A small class-conditioned image diffusion model, trained from scratch.
Model: norm layernorm, patch size [6, 6], width 160.
Training: soap at rate 0.0017, batches of 64.
Data: trained on photos of arthropod specimens (BIOSCAN-5M), 97500 training examples, 12.4 epochs.
Rows from block 2 of a small class-conditioned image diffusion model, named by matrix and row number. Rows with one number within an expert belong to one neuron, the router's apart. Each number is 200 + 30 x the weight over its row's rms, rounded and kept within 0 to 999. All counts start at 0.
Before each expert's rows are labels from the 100 images, of 14976 (inputs lightly noised), where the router gives the expert most weight on average: "colour at peak" is the nearest of a few named colours to the mean colour under the peak; "strongest on" is what is common among them. Only what is clearly more common there than usual is listed. The data: photos of arthropod specimens (BIOSCAN-5M).
# router: router (model.blocks.2.mlp.router.weight, 8x160, trained with AdamW), inputs 0-159
# gate: expert gate (model.blocks.2.mlp.gate, 8x160x160), inputs 0-159
# up: expert up (model.blocks.2.mlp.up, 8x160x160), inputs 0-159
# down: expert down (model.blocks.2.mlp.down, 8x160x160, transposed), outputs 0-159

# expert 0
colour at peak: brown
strongest on: order Lepidoptera
router.0,166,168,133,222,230,220,150,225,201,225,228,245,151,203,159,259,137,227,167,200,222,227,196,221,205,209,245,176,244,203,209,196,229,199,149,200,223,190,218,207,243,193,172,222,209,211,225,230,209,204,211,261,179,216,187,202,208,217,220,165,233,165,197,240,205,196,251,193,186,206,154,184,128,245,207,181,237,222,178,232,189,249,208,214,196,99,207,233,188,207,207,192,229,235,245,186,177,213,214,177,214,179,180,178,145,217,257,176,163,225,228,235,181,176,231,247,186,214,189,192,217,210,196,227,216,200,222,196,208,206,172,227,238,215,192,184,205,257,195,187,147,159,170,180,212,99,194,258,243,203,173,195,184,213,194,210,220,202,245,239
gate.8,201,207,273,245,215,195,192,156,202,139,191,214,215,232,113,194,193,205,185,246,247,260,165,206,198,202,223,128,217,197,211,190,168,154,220,175,193,198,157,203,206,143,191,203,207,168,160,193,194,247,252,211,214,187,184,203,214,220,164,198,165,182,250,201,199,185,164,173,214,212,194,260,212,217,120,229,222,268,176,148,203,229,183,215,197,256,223,139,215,214,225,220,197,187,240,191,190,269,194,206,256,234,239,167,201,177,215,210,198,144,182,242,180,224,220,186,227,214,177,253,217,196,176,156,184,207,172,182,197,172,173,205,235,237,210,203,184,162,187,200,171,181,253,199,233,256,211,178,195,195,220,213,215,223,245,191,182,212,181,215
up.8,229,244,194,199,203,179,199,199,237,218,212,197,228,211,212,292,254,242,219,192,205,204,192,180,193,175,180,191,139,203,224,159,188,172,191,192,186,206,223,183,163,190,204,116,269,213,214,226,187,164,225,234,198,242,217,193,201,219,195,237,207,237,212,187,178,179,203,237,221,212,165,199,174,154,138,231,210,227,186,234,239,196,249,205,204,139,198,208,176,150,191,183,273,208,198,135,182,174,200,164,191,184,146,200,168,172,204,185,186,238,183,225,194,196,194,178,199,156,199,195,196,183,241,188,245,258,222,233,194,222,230,233,159,252,205,216,142,211,220,240,178,238,177,172,130,228,183,223,172,200,220,186,278,180,172,184,190,159,159,184
down.8,217,141,235,157,165,266,204,207,207,201,235,203,146,187,181,248,183,242,199,198,228,215,193,189,283,186,170,173,206,225,200,208,173,212,202,179,197,227,199,158,235,204,248,182,158,194,219,208,181,194,192,219,149,201,195,191,197,204,213,74,210,195,240,211,211,171,224,218,207,246,211,203,344,223,197,215,192,238,190,203,197,203,197,194,151,225,173,196,197,184,183,179,227,187,213,207,213,204,158,200,150,224,188,245,212,190,127,193,214,223,180,199,191,194,180,235,202,233,181,219,209,209,270,210,202,175,204,200,187,217,194,232,181,205,184,183,192,154,197,230,156,242,173,181,208,228,234,186,241,192,220,227,210,204,221,217,118,225,199,206
gate.9,151,200,181,242,209,158,190,229,215,276,189,242,251,177,167,178,179,210,189,251,196,191,168,219,196,192,204,187,177,122,173,170,177,179,170,210,185,249,236,249,170,215,232,180,242,187,230,233,176,165,204,241,181,173,194,202,220,219,182,211,200,151,206,201,177,194,162,168,196,194,169,239,183,246,203,171,181,149,182,172,221,215,228,211,165,165,209,259,213,213,212,183,183,244,253,221,174,203,227,173,170,204,154,179,180,208,234,161,245,184,193,194,222,174,179,167,214,198,144,210,198,202,221,218,195,169,233,210,183,220,207,168,250,196,190,209,228,232,206,236,106,246,162,155,214,187,151,257,221,184,227,247,209,219,151,237,210,244,190,146
up.9,182,252,159,186,191,213,204,195,170,202,183,190,197,178,171,204,181,242,172,194,197,217,221,196,230,181,221,245,186,191,179,219,211,232,250,187,164,264,199,220,198,223,185,236,227,150,202,211,217,162,205,201,261,148,175,155,139,192,174,223,168,142,154,150,205,207,233,240,232,193,229,208,163,231,223,265,165,186,234,244,210,220,200,209,170,216,193,228,220,202,211,241,201,166,224,207,203,187,241,193,172,266,138,196,218,201,145,250,222,159,215,255,151,203,199,225,210,174,231,183,206,185,219,200,223,199,196,178,199,212,226,241,202,161,209,218,299,203,184,225,154,196,197,253,195,202,183,197,228,125,212,166,179,211,183,135,196,202,221,150
down.9,162,125,218,233,187,218,168,202,223,198,246,146,231,180,197,173,171,179,232,194,212,219,206,171,172,223,204,249,177,193,204,204,177,201,170,217,200,113,230,193,268,225,180,196,195,153,191,181,198,184,204,183,192,158,245,238,148,209,287,172,234,134,199,214,176,180,159,201,186,197,195,205,214,222,235,239,191,201,194,153,144,222,184,210,164,194,173,166,201,186,211,271,189,176,227,208,184,207,172,203,169,232,258,192,167,194,193,258,230,229,235,224,224,185,209,210,182,210,199,197,187,232,197,219,202,239,202,230,175,169,205,145,220,156,215,160,275,195,224,182,272,204,204,218,202,225,250,192,248,229,204,211,183,172,238,211,191,245,224,164
gate.10,189,184,185,199,170,166,161,167,176,188,169,172,236,212,212,193,212,181,193,244,223,150,229,257,210,230,232,189,211,238,256,185,194,239,224,247,191,211,254,309,199,203,181,198,167,160,200,200,193,210,271,216,226,212,220,162,173,194,164,226,253,216,223,211,232,191,232,214,168,222,136,168,200,209,182,180,220,202,203,192,187,185,211,227,206,183,159,194,233,246,249,182,242,286,208,230,223,180,241,151,191,170,185,194,179,185,170,178,179,212,204,144,281,184,211,188,190,185,204,233,132,174,214,196,167,222,209,231,201,196,171,227,225,219,205,179,226,194,184,219,188,186,123,252,216,191,208,235,231,242,206,241,225,201,174,171,216,184,205,226
up.10,177,229,172,217,148,184,165,205,140,224,210,193,258,197,200,147,190,203,183,212,202,210,155,256,169,167,191,183,206,163,257,221,211,201,231,217,176,221,236,282,231,184,212,205,167,183,233,237,124,184,250,176,227,225,171,197,216,217,163,187,270,187,156,175,231,154,180,163,187,233,113,196,167,188,186,157,178,174,225,202,175,136,253,230,197,192,238,243,194,197,176,194,268,205,155,217,230,183,182,220,221,209,168,242,231,193,218,203,179,223,206,134,202,173,208,171,190,186,187,247,165,182,148,163,180,180,240,219,217,202,153,181,195,204,243,202,206,208,202,222,198,217,178,222,196,212,205,227,215,208,243,203,206,224,164,159,211,193,178,185
down.10,181,189,156,221,152,177,235,186,230,173,283,199,199,237,201,181,155,228,158,219,219,217,206,207,239,175,187,211,189,189,140,196,218,188,184,206,219,159,238,145,223,210,184,218,242,202,152,222,212,163,164,187,221,219,195,212,176,229,241,217,167,185,200,208,200,225,188,196,207,158,180,233,205,229,251,187,207,193,169,184,157,177,225,215,212,250,211,186,211,225,208,255,183,216,163,179,221,185,175,174,183,183,240,173,222,180,209,157,204,187,206,159,106,217,185,174,228,237,205,141,182,191,185,172,245,185,145,240,229,197,244,155,195,266,201,165,192,186,213,138,191,154,297,240,220,219,211,180,225,172,231,213,178,179,175,181,153,238,183,202
gate.11,183,235,278,199,138,202,248,158,231,175,211,239,193,180,215,199,217,190,185,151,238,202,204,196,215,193,216,199,177,186,192,239,205,191,228,152,208,155,215,169,190,235,200,175,212,239,216,187,220,206,181,179,189,242,182,243,207,174,194,218,214,228,238,153,177,236,228,216,240,265,188,204,244,152,158,218,188,246,213,158,227,209,256,194,174,197,219,163,226,200,170,213,206,192,252,198,198,226,147,183,194,162,179,158,234,214,189,198,160,228,183,260,208,227,221,215,283,181,227,191,170,208,204,178,251,211,200,219,164,176,208,158,170,181,245,213,235,122,222,175,195,197,199,240,264,191,256,197,180,241,180,228,171,213,221,187,129,222,222,225
up.11,156,203,222,191,149,237,193,218,206,217,207,262,192,174,239,191,215,183,204,178,172,214,216,178,162,141,205,215,202,182,197,199,211,166,195,198,192,226,153,177,188,206,255,168,234,233,225,209,184,195,182,209,182,205,195,220,249,194,201,171,204,200,201,169,154,207,222,238,181,235,238,146,266,200,225,222,205,206,257,151,176,229,204,147,207,205,237,228,234,145,190,269,207,189,217,233,231,247,188,212,153,171,185,185,221,228,216,164,161,237,251,221,176,204,152,181,215,195,184,169,227,250,241,235,217,272,200,233,159,197,215,167,198,142,217,222,213,193,199,122,137,194,210,243,237,173,247,244,181,199,175,175,219,222,170,211,156,155,184,215
down.11,222,184,263,187,143,229,182,183,191,193,231,168,193,222,226,219,203,205,209,187,193,181,197,225,143,188,170,184,219,250,142,195,181,219,210,218,203,138,180,165,185,192,165,137,159,223,209,213,208,188,200,180,187,143,198,169,225,139,279,262,178,255,243,183,145,191,209,244,257,212,160,234,214,183,208,215,187,168,251,232,130,244,155,237,235,188,196,251,171,190,149,183,190,203,201,197,170,162,222,176,214,164,208,166,233,207,208,227,186,206,226,210,201,203,176,189,172,196,202,157,202,204,165,181,122,189,194,232,153,179,179,159,237,201,191,191,235,163,204,186,216,158,211,231,174,182,199,239,236,239,184,202,208,186,204,179,246,190,230,234

# expert 3
colour at peak: white
strongest on: order Coleoptera
router.3,93,189,209,127,201,196,194,199,194,159,264,174,219,212,194,229,201,248,220,191,206,203,187,194,165,187,210,201,177,206,146,221,199,188,183,174,197,95,181,188,185,203,218,193,197,184,171,250,200,193,187,182,198,212,197,180,202,205,226,215,225,169,178,188,181,202,207,186,192,135,191,139,125,225,206,201,194,219,191,201,129,200,188,184,40,215,155,193,203,180,167,197,195,197,187,190,174,184,184,201,240,176,193,220,256,212,206,184,141,208,214,210,182,183,195,157,201,185,191,190,193,194,257,210,193,185,188,185,251,211,211,221,199,206,195,195,209,146,178,168,189,279,194,206,189,229,198,197,197,167,190,178,192,203,235,193,152,201,190,201
gate.8,242,205,220,200,193,210,214,188,185,233,198,185,234,212,200,189,154,218,218,183,228,194,155,219,194,188,180,240,220,194,221,192,236,177,184,131,166,178,204,190,153,182,165,166,207,216,223,131,216,269,232,192,214,188,280,141,177,183,209,240,182,193,223,213,158,288,219,191,200,194,194,180,224,206,201,211,189,189,235,193,216,214,191,258,183,172,224,205,210,257,193,168,165,257,204,152,267,223,211,172,215,267,185,151,201,210,191,207,204,203,195,222,222,140,222,190,162,193,295,225,225,167,191,195,261,250,206,186,202,217,168,201,149,228,192,189,162,215,232,206,218,203,198,206,194,174,235,180,216,194,160,235,266,191,203,151,172,172,201,180
up.8,230,181,229,203,212,181,255,200,189,214,201,167,235,210,198,200,164,238,185,181,215,206,158,229,190,239,192,219,217,192,221,208,251,172,151,174,118,188,213,195,175,193,211,169,175,201,236,132,220,300,179,200,249,167,267,118,172,180,173,216,204,241,191,237,150,229,203,176,219,174,185,193,213,219,222,243,187,203,232,131,197,232,228,240,176,185,201,199,211,258,186,173,190,239,213,163,252,240,220,168,235,262,182,133,204,228,203,191,191,181,181,239,224,165,201,243,174,216,252,198,234,185,217,183,251,235,187,164,233,181,209,201,167,247,205,204,197,180,235,183,213,188,215,230,202,161,189,219,219,237,169,215,217,213,206,197,189,166,185,194
down.8,185,218,204,157,188,203,208,202,210,226,211,156,241,176,195,189,176,130,169,221,212,199,163,221,218,228,193,223,183,214,233,229,241,247,195,192,195,216,182,206,197,186,232,219,200,209,180,130,196,140,170,185,184,194,264,269,176,180,201,191,161,213,210,194,155,122,187,173,200,258,225,166,261,206,200,218,203,188,230,190,196,201,201,181,208,226,199,213,232,232,170,156,220,145,193,248,251,163,175,180,231,266,221,167,209,196,203,198,145,159,220,227,203,172,182,200,198,152,112,222,204,134,217,188,149,183,262,178,235,185,208,201,267,206,216,235,187,216,202,219,198,171,191,196,198,167,205,191,180,206,137,216,243,191,179,186,237,190,163,162
gate.9,235,169,238,220,168,172,186,226,204,150,203,177,226,233,155,173,235,182,194,165,197,169,200,253,235,206,201,194,199,204,264,187,228,205,157,211,216,154,204,240,162,187,190,183,261,178,226,185,219,174,267,177,249,159,226,219,207,159,201,213,179,185,156,191,226,197,226,239,171,195,180,239,204,220,229,164,155,173,231,225,236,219,145,201,222,227,215,203,189,224,225,213,177,163,178,243,204,137,180,209,218,199,206,121,186,176,155,230,197,205,153,170,256,200,207,178,189,161,170,219,196,203,174,176,170,163,245,129,229,213,232,207,174,210,138,239,170,181,229,216,206,245,209,194,193,157,172,187,212,243,216,189,185,233,205,160,259,188,146,228
up.9,196,180,262,214,195,166,207,206,210,171,214,194,189,235,196,166,225,181,194,213,188,173,185,249,228,181,182,190,210,218,215,146,234,179,147,135,199,178,184,245,165,189,211,166,247,213,235,197,214,201,258,176,257,178,201,187,228,162,207,210,180,160,161,178,215,189,210,216,182,150,194,244,217,243,232,190,175,158,249,173,197,229,162,206,222,183,230,237,180,224,205,222,161,193,137,241,213,151,186,178,214,193,232,168,147,157,161,199,176,215,147,156,216,181,198,147,178,142,148,237,213,185,154,178,185,180,234,175,230,242,240,186,241,214,179,264,170,191,239,218,246,241,200,201,216,150,207,210,192,241,190,187,177,221,178,179,238,184,136,211
down.9,190,225,230,242,193,185,238,222,220,213,239,184,211,187,133,200,197,163,186,178,189,134,207,231,200,204,207,185,194,210,161,225,242,195,200,171,231,223,207,139,164,207,192,184,132,160,156,187,202,209,140,179,134,154,209,178,214,178,183,179,197,202,156,179,202,203,176,239,199,175,217,194,193,228,160,155,173,231,243,179,203,214,251,224,210,195,150,201,212,218,187,212,238,213,173,158,232,267,201,204,241,188,198,127,180,166,250,258,206,145,169,202,177,196,187,206,195,226,251,182,184,203,196,161,235,256,181,169,191,184,173,156,228,229,274,179,195,194,166,201,194,185,195,199,206,224,230,194,217,125,209,205,170,175,244,201,174,161,145,240
gate.10,233,234,232,199,191,196,226,221,197,184,218,188,250,132,221,151,180,165,200,147,205,221,200,198,234,180,164,184,258,269,209,195,186,203,168,198,224,168,227,174,201,119,243,201,199,165,137,184,178,195,256,139,215,209,221,203,181,188,225,215,210,202,182,222,195,212,205,199,252,207,225,200,132,201,208,195,228,181,168,222,210,208,229,241,196,236,199,250,156,217,261,241,214,182,178,172,239,189,182,188,148,186,242,180,174,160,163,228,173,219,179,201,248,218,164,169,217,205,159,199,154,182,162,189,194,254,201,157,194,252,234,164,233,159,211,180,172,203,208,240,206,197,205,229,224,150,225,189,229,173,235,169,238,158,182,152,165,244,207,202
up.10,223,215,216,216,181,189,244,193,175,127,179,155,247,147,201,183,194,175,232,193,210,236,185,212,217,182,177,136,244,239,183,193,184,156,186,110,204,191,210,148,219,140,195,191,196,184,177,184,205,224,257,163,230,206,217,178,170,156,163,201,198,200,180,192,163,187,209,198,220,128,263,210,153,188,208,191,209,231,175,187,217,227,216,265,172,230,196,252,175,231,239,240,208,207,205,182,210,195,174,196,183,176,264,189,179,192,179,253,187,231,193,204,216,219,185,196,232,233,167,177,172,181,149,162,159,240,187,143,228,237,207,237,222,172,180,177,186,239,201,235,196,193,185,244,208,110,212,210,229,188,196,171,211,173,178,183,194,251,181,216
down.10,198,221,214,185,198,240,155,180,213,169,193,154,211,239,152,143,193,215,170,147,203,226,192,206,214,181,210,133,241,185,186,210,171,231,203,112,192,207,231,225,161,84,182,179,216,198,245,194,224,179,179,182,213,206,206,211,181,194,226,205,204,227,171,204,178,204,189,173,234,228,127,197,228,215,206,230,209,177,147,203,224,265,173,170,186,208,229,208,185,182,226,207,200,187,175,243,218,212,201,188,179,188,158,205,145,152,194,190,203,193,168,227,176,209,235,230,127,170,222,233,162,202,206,150,234,169,203,165,193,164,229,203,141,187,208,224,186,184,209,203,208,145,203,228,177,162,189,199,213,214,219,137,256,240,178,149,206,245,178,174
gate.11,219,195,245,224,222,160,204,233,214,170,198,211,257,180,215,191,176,237,223,184,219,206,200,187,192,210,174,207,207,203,182,184,211,184,123,258,203,182,193,168,318,181,189,228,177,195,157,202,174,172,182,120,209,164,211,215,191,183,170,235,223,223,195,177,215,191,195,195,165,126,139,218,238,219,204,192,231,236,244,214,218,177,205,225,156,198,229,197,198,202,141,232,210,220,213,190,216,223,202,197,138,169,234,147,185,201,170,230,210,231,258,214,251,219,197,236,171,219,184,213,222,208,219,197,228,191,216,194,129,232,211,209,130,146,194,153,180,151,195,184,183,236,196,215,198,219,199,273,186,182,193,201,168,208,199,220,269,219,195,209
up.11,193,192,205,179,231,259,247,169,215,207,184,136,201,239,190,248,213,215,136,269,190,195,186,186,224,230,204,207,187,229,185,198,215,225,205,227,200,208,151,193,188,243,138,200,266,168,212,211,181,210,126,220,197,112,174,211,208,191,170,206,190,221,189,198,235,174,199,202,207,134,172,168,143,183,227,210,242,234,207,205,240,184,185,207,212,220,253,205,192,189,228,207,162,212,209,225,186,255,206,205,178,174,213,210,203,270,206,181,229,195,234,230,194,208,192,250,208,225,196,183,225,179,158,219,234,213,140,247,216,188,198,233,188,272,218,196,182,255,199,127,204,223,203,185,220,173,253,233,204,220,168,196,170,203,175,222,169,190,227,268
down.11,221,194,136,201,205,190,183,177,211,196,196,145,228,162,215,259,193,225,233,261,168,201,193,185,210,222,208,203,194,170,256,200,188,215,228,165,169,183,155,243,196,247,233,211,167,106,184,205,221,217,237,219,198,146,191,209,246,191,218,229,213,222,187,193,215,212,204,197,194,233,233,183,213,197,175,186,230,159,229,227,227,140,220,215,184,194,150,214,185,174,188,219,224,230,209,194,199,165,200,225,140,174,184,152,190,225,209,213,178,231,235,232,213,203,212,226,215,189,225,201,202,169,147,203,172,182,224,233,225,199,148,242,250,232,195,220,187,192,214,310,206,309,211,205,185,206,183,138,200,168,181,192,161,199,157,205,233,193,168,232

# expert 5
colour at peak: white
strongest on: class Collembola; class Arachnida
router.5,114,178,238,301,191,198,199,208,181,238,239,211,194,202,179,205,164,199,203,182,184,201,185,187,273,174,202,193,207,161,220,228,190,184,191,153,200,228,212,201,175,211,187,184,209,192,197,223,195,185,208,189,170,204,192,184,202,183,171,211,206,182,184,174,208,187,181,201,193,277,187,152,227,184,189,204,202,204,189,245,223,201,189,189,193,167,193,203,181,201,195,193,199,187,195,200,194,183,217,194,195,178,186,194,381,211,208,208,133,157,203,187,209,181,187,195,214,188,189,198,202,208,288,208,189,197,203,193,193,186,198,262,192,130,180,189,170,159,178,233,229,272,184,210,165,275,220,199,221,175,211,182,200,201,183,174,130,205,198,198
gate.8,169,198,247,229,178,225,200,142,222,187,211,166,240,225,152,205,174,185,177,251,209,191,225,227,221,243,261,165,153,212,253,204,212,192,184,150,188,200,191,250,233,227,176,174,223,181,195,179,219,221,186,239,186,142,181,197,156,205,114,191,175,242,186,171,226,206,221,171,167,207,154,248,199,246,198,206,229,224,185,164,171,228,261,159,185,177,181,196,171,167,224,236,186,245,208,173,157,228,273,163,233,196,192,202,228,167,229,258,223,162,228,227,191,187,187,209,179,219,252,191,224,228,244,221,220,179,155,210,215,191,205,247,199,209,208,156,245,186,177,229,224,230,204,127,185,222,213,188,182,214,160,233,159,214,205,189,219,167,175,192
up.8,169,207,174,255,190,197,227,182,210,145,209,192,213,209,179,206,183,228,160,186,177,160,190,225,201,275,202,198,184,204,296,199,235,210,215,178,224,179,187,234,175,222,209,125,237,156,216,193,235,224,198,156,163,201,191,208,136,170,237,193,169,180,192,199,262,248,245,175,212,232,190,218,189,254,264,214,239,210,172,236,187,243,227,191,177,207,187,191,168,202,202,187,145,226,165,145,156,209,202,201,229,202,170,161,242,159,270,186,198,201,196,218,215,220,188,169,194,189,220,178,209,197,168,233,205,158,190,240,243,242,173,255,229,166,197,237,270,196,151,207,205,201,217,196,217,229,250,202,204,228,217,176,231,156,217,182,208,169,217,209
down.8,228,218,268,183,199,193,201,190,215,236,214,199,175,176,203,192,208,167,172,169,195,185,216,217,230,241,189,204,190,213,158,201,231,189,199,196,251,130,234,205,220,199,165,162,173,169,154,182,175,188,194,229,205,219,172,139,183,168,177,210,203,164,220,195,224,172,168,201,174,265,228,157,219,186,166,206,216,165,186,153,148,251,211,203,203,243,192,189,174,186,220,204,216,159,157,227,182,208,216,223,193,189,242,179,253,148,133,217,173,134,221,177,202,185,227,185,198,213,190,241,219,190,139,217,218,254,162,229,140,122,212,198,203,227,219,174,252,187,270,194,216,169,174,224,187,181,146,225,192,172,227,180,224,248,243,158,251,205,207,207
gate.9,135,179,227,215,222,200,214,226,228,178,148,197,213,232,232,114,196,193,208,185,230,189,220,211,153,243,179,164,204,221,190,252,199,205,204,227,217,165,188,182,212,176,172,191,192,220,241,142,220,240,197,176,211,185,228,223,151,252,214,149,162,178,200,209,164,191,232,215,194,189,215,193,194,194,283,210,268,232,177,206,150,239,237,202,205,243,253,146,183,201,196,175,204,141,200,231,225,234,177,201,257,168,246,179,235,194,218,182,194,178,223,225,247,193,246,275,187,189,222,235,248,189,176,138,217,267,205,183,230,189,169,186,226,216,187,196,234,211,190,192,189,190,182,202,219,159,207,186,216,238,187,259,168,206,224,203,223,218,224,233
up.9,259,202,254,168,202,184,224,212,198,155,270,180,198,244,306,174,211,190,188,119,226,189,217,201,190,229,212,207,209,189,174,142,213,209,169,189,236,214,167,205,167,204,280,213,175,143,183,134,186,210,192,91,199,196,201,237,206,205,284,145,231,207,194,236,191,171,194,253,208,198,187,211,186,176,169,187,167,179,231,196,195,203,166,215,241,234,204,203,199,236,209,241,203,165,191,224,258,159,217,199,217,201,209,194,202,189,201,190,194,200,210,164,260,201,193,187,198,166,204,174,156,223,187,194,192,177,226,191,173,182,222,156,214,239,168,174,178,233,190,178,242,182,208,187,205,219,200,152,156,196,180,184,231,193,203,187,199,176,237,220
down.9,222,187,224,207,183,207,176,171,190,216,225,248,206,196,123,98,167,203,224,192,216,211,203,185,184,192,204,178,210,213,218,198,212,178,239,231,162,230,204,204,233,212,194,187,202,233,248,213,203,175,202,176,173,218,205,239,180,276,224,118,175,161,208,203,190,216,212,197,177,234,192,221,181,217,218,157,187,232,185,191,225,199,189,210,153,163,204,179,197,198,153,213,211,159,214,198,194,178,205,186,195,209,184,278,150,218,224,221,81,225,202,195,208,184,203,290,216,196,204,160,188,218,213,217,187,237,259,192,180,201,95,194,216,194,195,204,219,200,187,169,193,239,222,197,205,177,200,168,269,207,190,199,194,197,192,224,129,194,220,226
gate.10,180,207,162,125,216,171,231,218,197,224,187,223,241,183,189,215,212,146,194,240,213,194,198,235,212,214,182,206,178,186,215,197,205,221,197,178,137,229,208,232,197,208,161,233,190,184,244,205,209,176,199,238,192,239,216,202,173,163,174,237,191,214,143,203,211,176,243,194,220,221,243,212,221,112,203,161,199,222,224,169,261,195,196,205,216,148,161,235,217,247,204,198,200,232,239,201,199,210,185,143,231,242,221,203,194,168,223,274,290,214,262,192,160,201,242,224,173,225,201,211,211,178,177,207,240,210,201,179,238,157,237,289,200,204,207,195,182,232,182,150,205,162,197,219,208,141,210,265,186,234,204,240,195,175,226,164,193,206,182,201
up.10,230,224,265,254,230,218,196,176,229,155,204,156,186,231,190,178,199,245,168,195,193,222,212,181,224,211,232,203,203,202,232,181,207,182,212,180,230,199,192,190,132,174,193,142,198,213,202,184,256,214,163,234,207,137,191,202,206,219,191,207,183,231,207,204,218,238,183,192,229,200,155,193,249,294,203,264,218,155,199,182,154,207,193,214,200,272,241,205,173,133,205,194,217,205,218,183,215,244,198,242,219,185,210,200,194,213,185,164,152,143,189,191,175,195,197,127,210,205,207,210,231,199,133,201,217,211,176,207,184,234,209,130,211,194,218,190,228,133,184,238,197,192,206,181,233,291,204,169,188,212,170,198,204,206,245,193,134,203,225,215
down.10,277,224,151,204,205,233,204,179,181,86,153,228,181,153,143,184,165,235,191,180,198,192,222,187,186,211,182,186,199,179,225,170,223,199,221,172,243,309,242,160,156,195,184,209,205,213,224,206,209,198,221,235,204,260,231,219,178,228,134,186,188,176,231,186,208,183,216,188,175,178,235,190,190,171,232,266,209,206,196,205,266,226,183,194,191,197,193,179,137,191,185,195,202,182,205,206,194,202,125,223,184,188,196,209,207,212,202,144,226,221,181,206,180,230,194,188,182,252,196,206,203,197,131,198,206,194,172,198,233,260,216,234,206,234,197,210,194,203,224,216,199,235,165,210,244,214,206,159,168,216,181,181,190,147,222,254,162,205,169,168
gate.11,246,191,273,193,181,233,178,180,182,177,215,219,205,247,203,154,252,189,247,196,228,234,226,130,222,219,258,219,173,194,251,244,209,238,154,184,187,175,243,172,137,229,184,213,160,194,255,196,252,215,242,196,160,152,250,223,180,247,147,190,206,179,209,160,169,227,218,140,162,185,217,219,241,152,185,212,202,214,179,157,207,222,224,210,189,237,169,212,179,176,204,234,185,213,253,196,190,183,261,225,200,203,227,218,181,200,149,239,182,171,213,207,223,148,185,199,205,221,227,229,166,220,209,215,229,199,202,211,217,161,196,174,191,209,222,177,236,207,242,199,167,205,228,163,176,217,194,167,166,246,210,266,171,182,196,177,208,183,236,155
up.11,184,189,217,113,216,184,183,176,232,225,222,194,222,164,220,193,178,163,211,211,225,204,235,231,224,237,201,209,158,187,176,165,209,196,168,174,234,271,163,210,292,162,208,187,203,195,217,205,241,250,223,215,236,208,184,228,207,179,195,204,175,209,210,193,230,215,197,212,177,170,170,236,187,306,216,186,195,176,200,176,210,208,148,224,216,212,194,199,198,209,259,226,217,194,191,196,183,245,201,181,165,198,166,202,125,166,227,184,240,271,157,199,188,200,192,248,147,205,163,171,248,224,141,206,207,192,185,219,180,227,206,126,172,242,180,196,234,239,201,222,201,184,190,205,192,121,209,213,190,192,184,218,240,200,177,178,270,186,209,212
down.11,214,143,98,194,219,213,171,205,163,150,226,203,198,221,173,157,230,196,246,231,198,169,184,236,166,196,222,200,209,211,215,187,189,183,182,176,204,329,200,205,250,190,194,201,192,222,198,195,190,207,217,246,188,186,186,211,157,160,165,208,221,211,185,220,232,188,222,227,215,102,186,202,181,232,192,237,197,207,188,193,183,198,208,192,176,135,171,194,198,237,198,200,166,200,192,195,201,205,207,215,220,204,201,233,143,224,157,141,175,232,183,201,195,278,172,202,187,198,208,208,221,212,219,214,203,195,195,194,244,226,242,121,216,167,223,211,187,291,201,202,168,241,182,208,175,154,175,159,198,191,196,191,245,199,207,250,163,202,232,215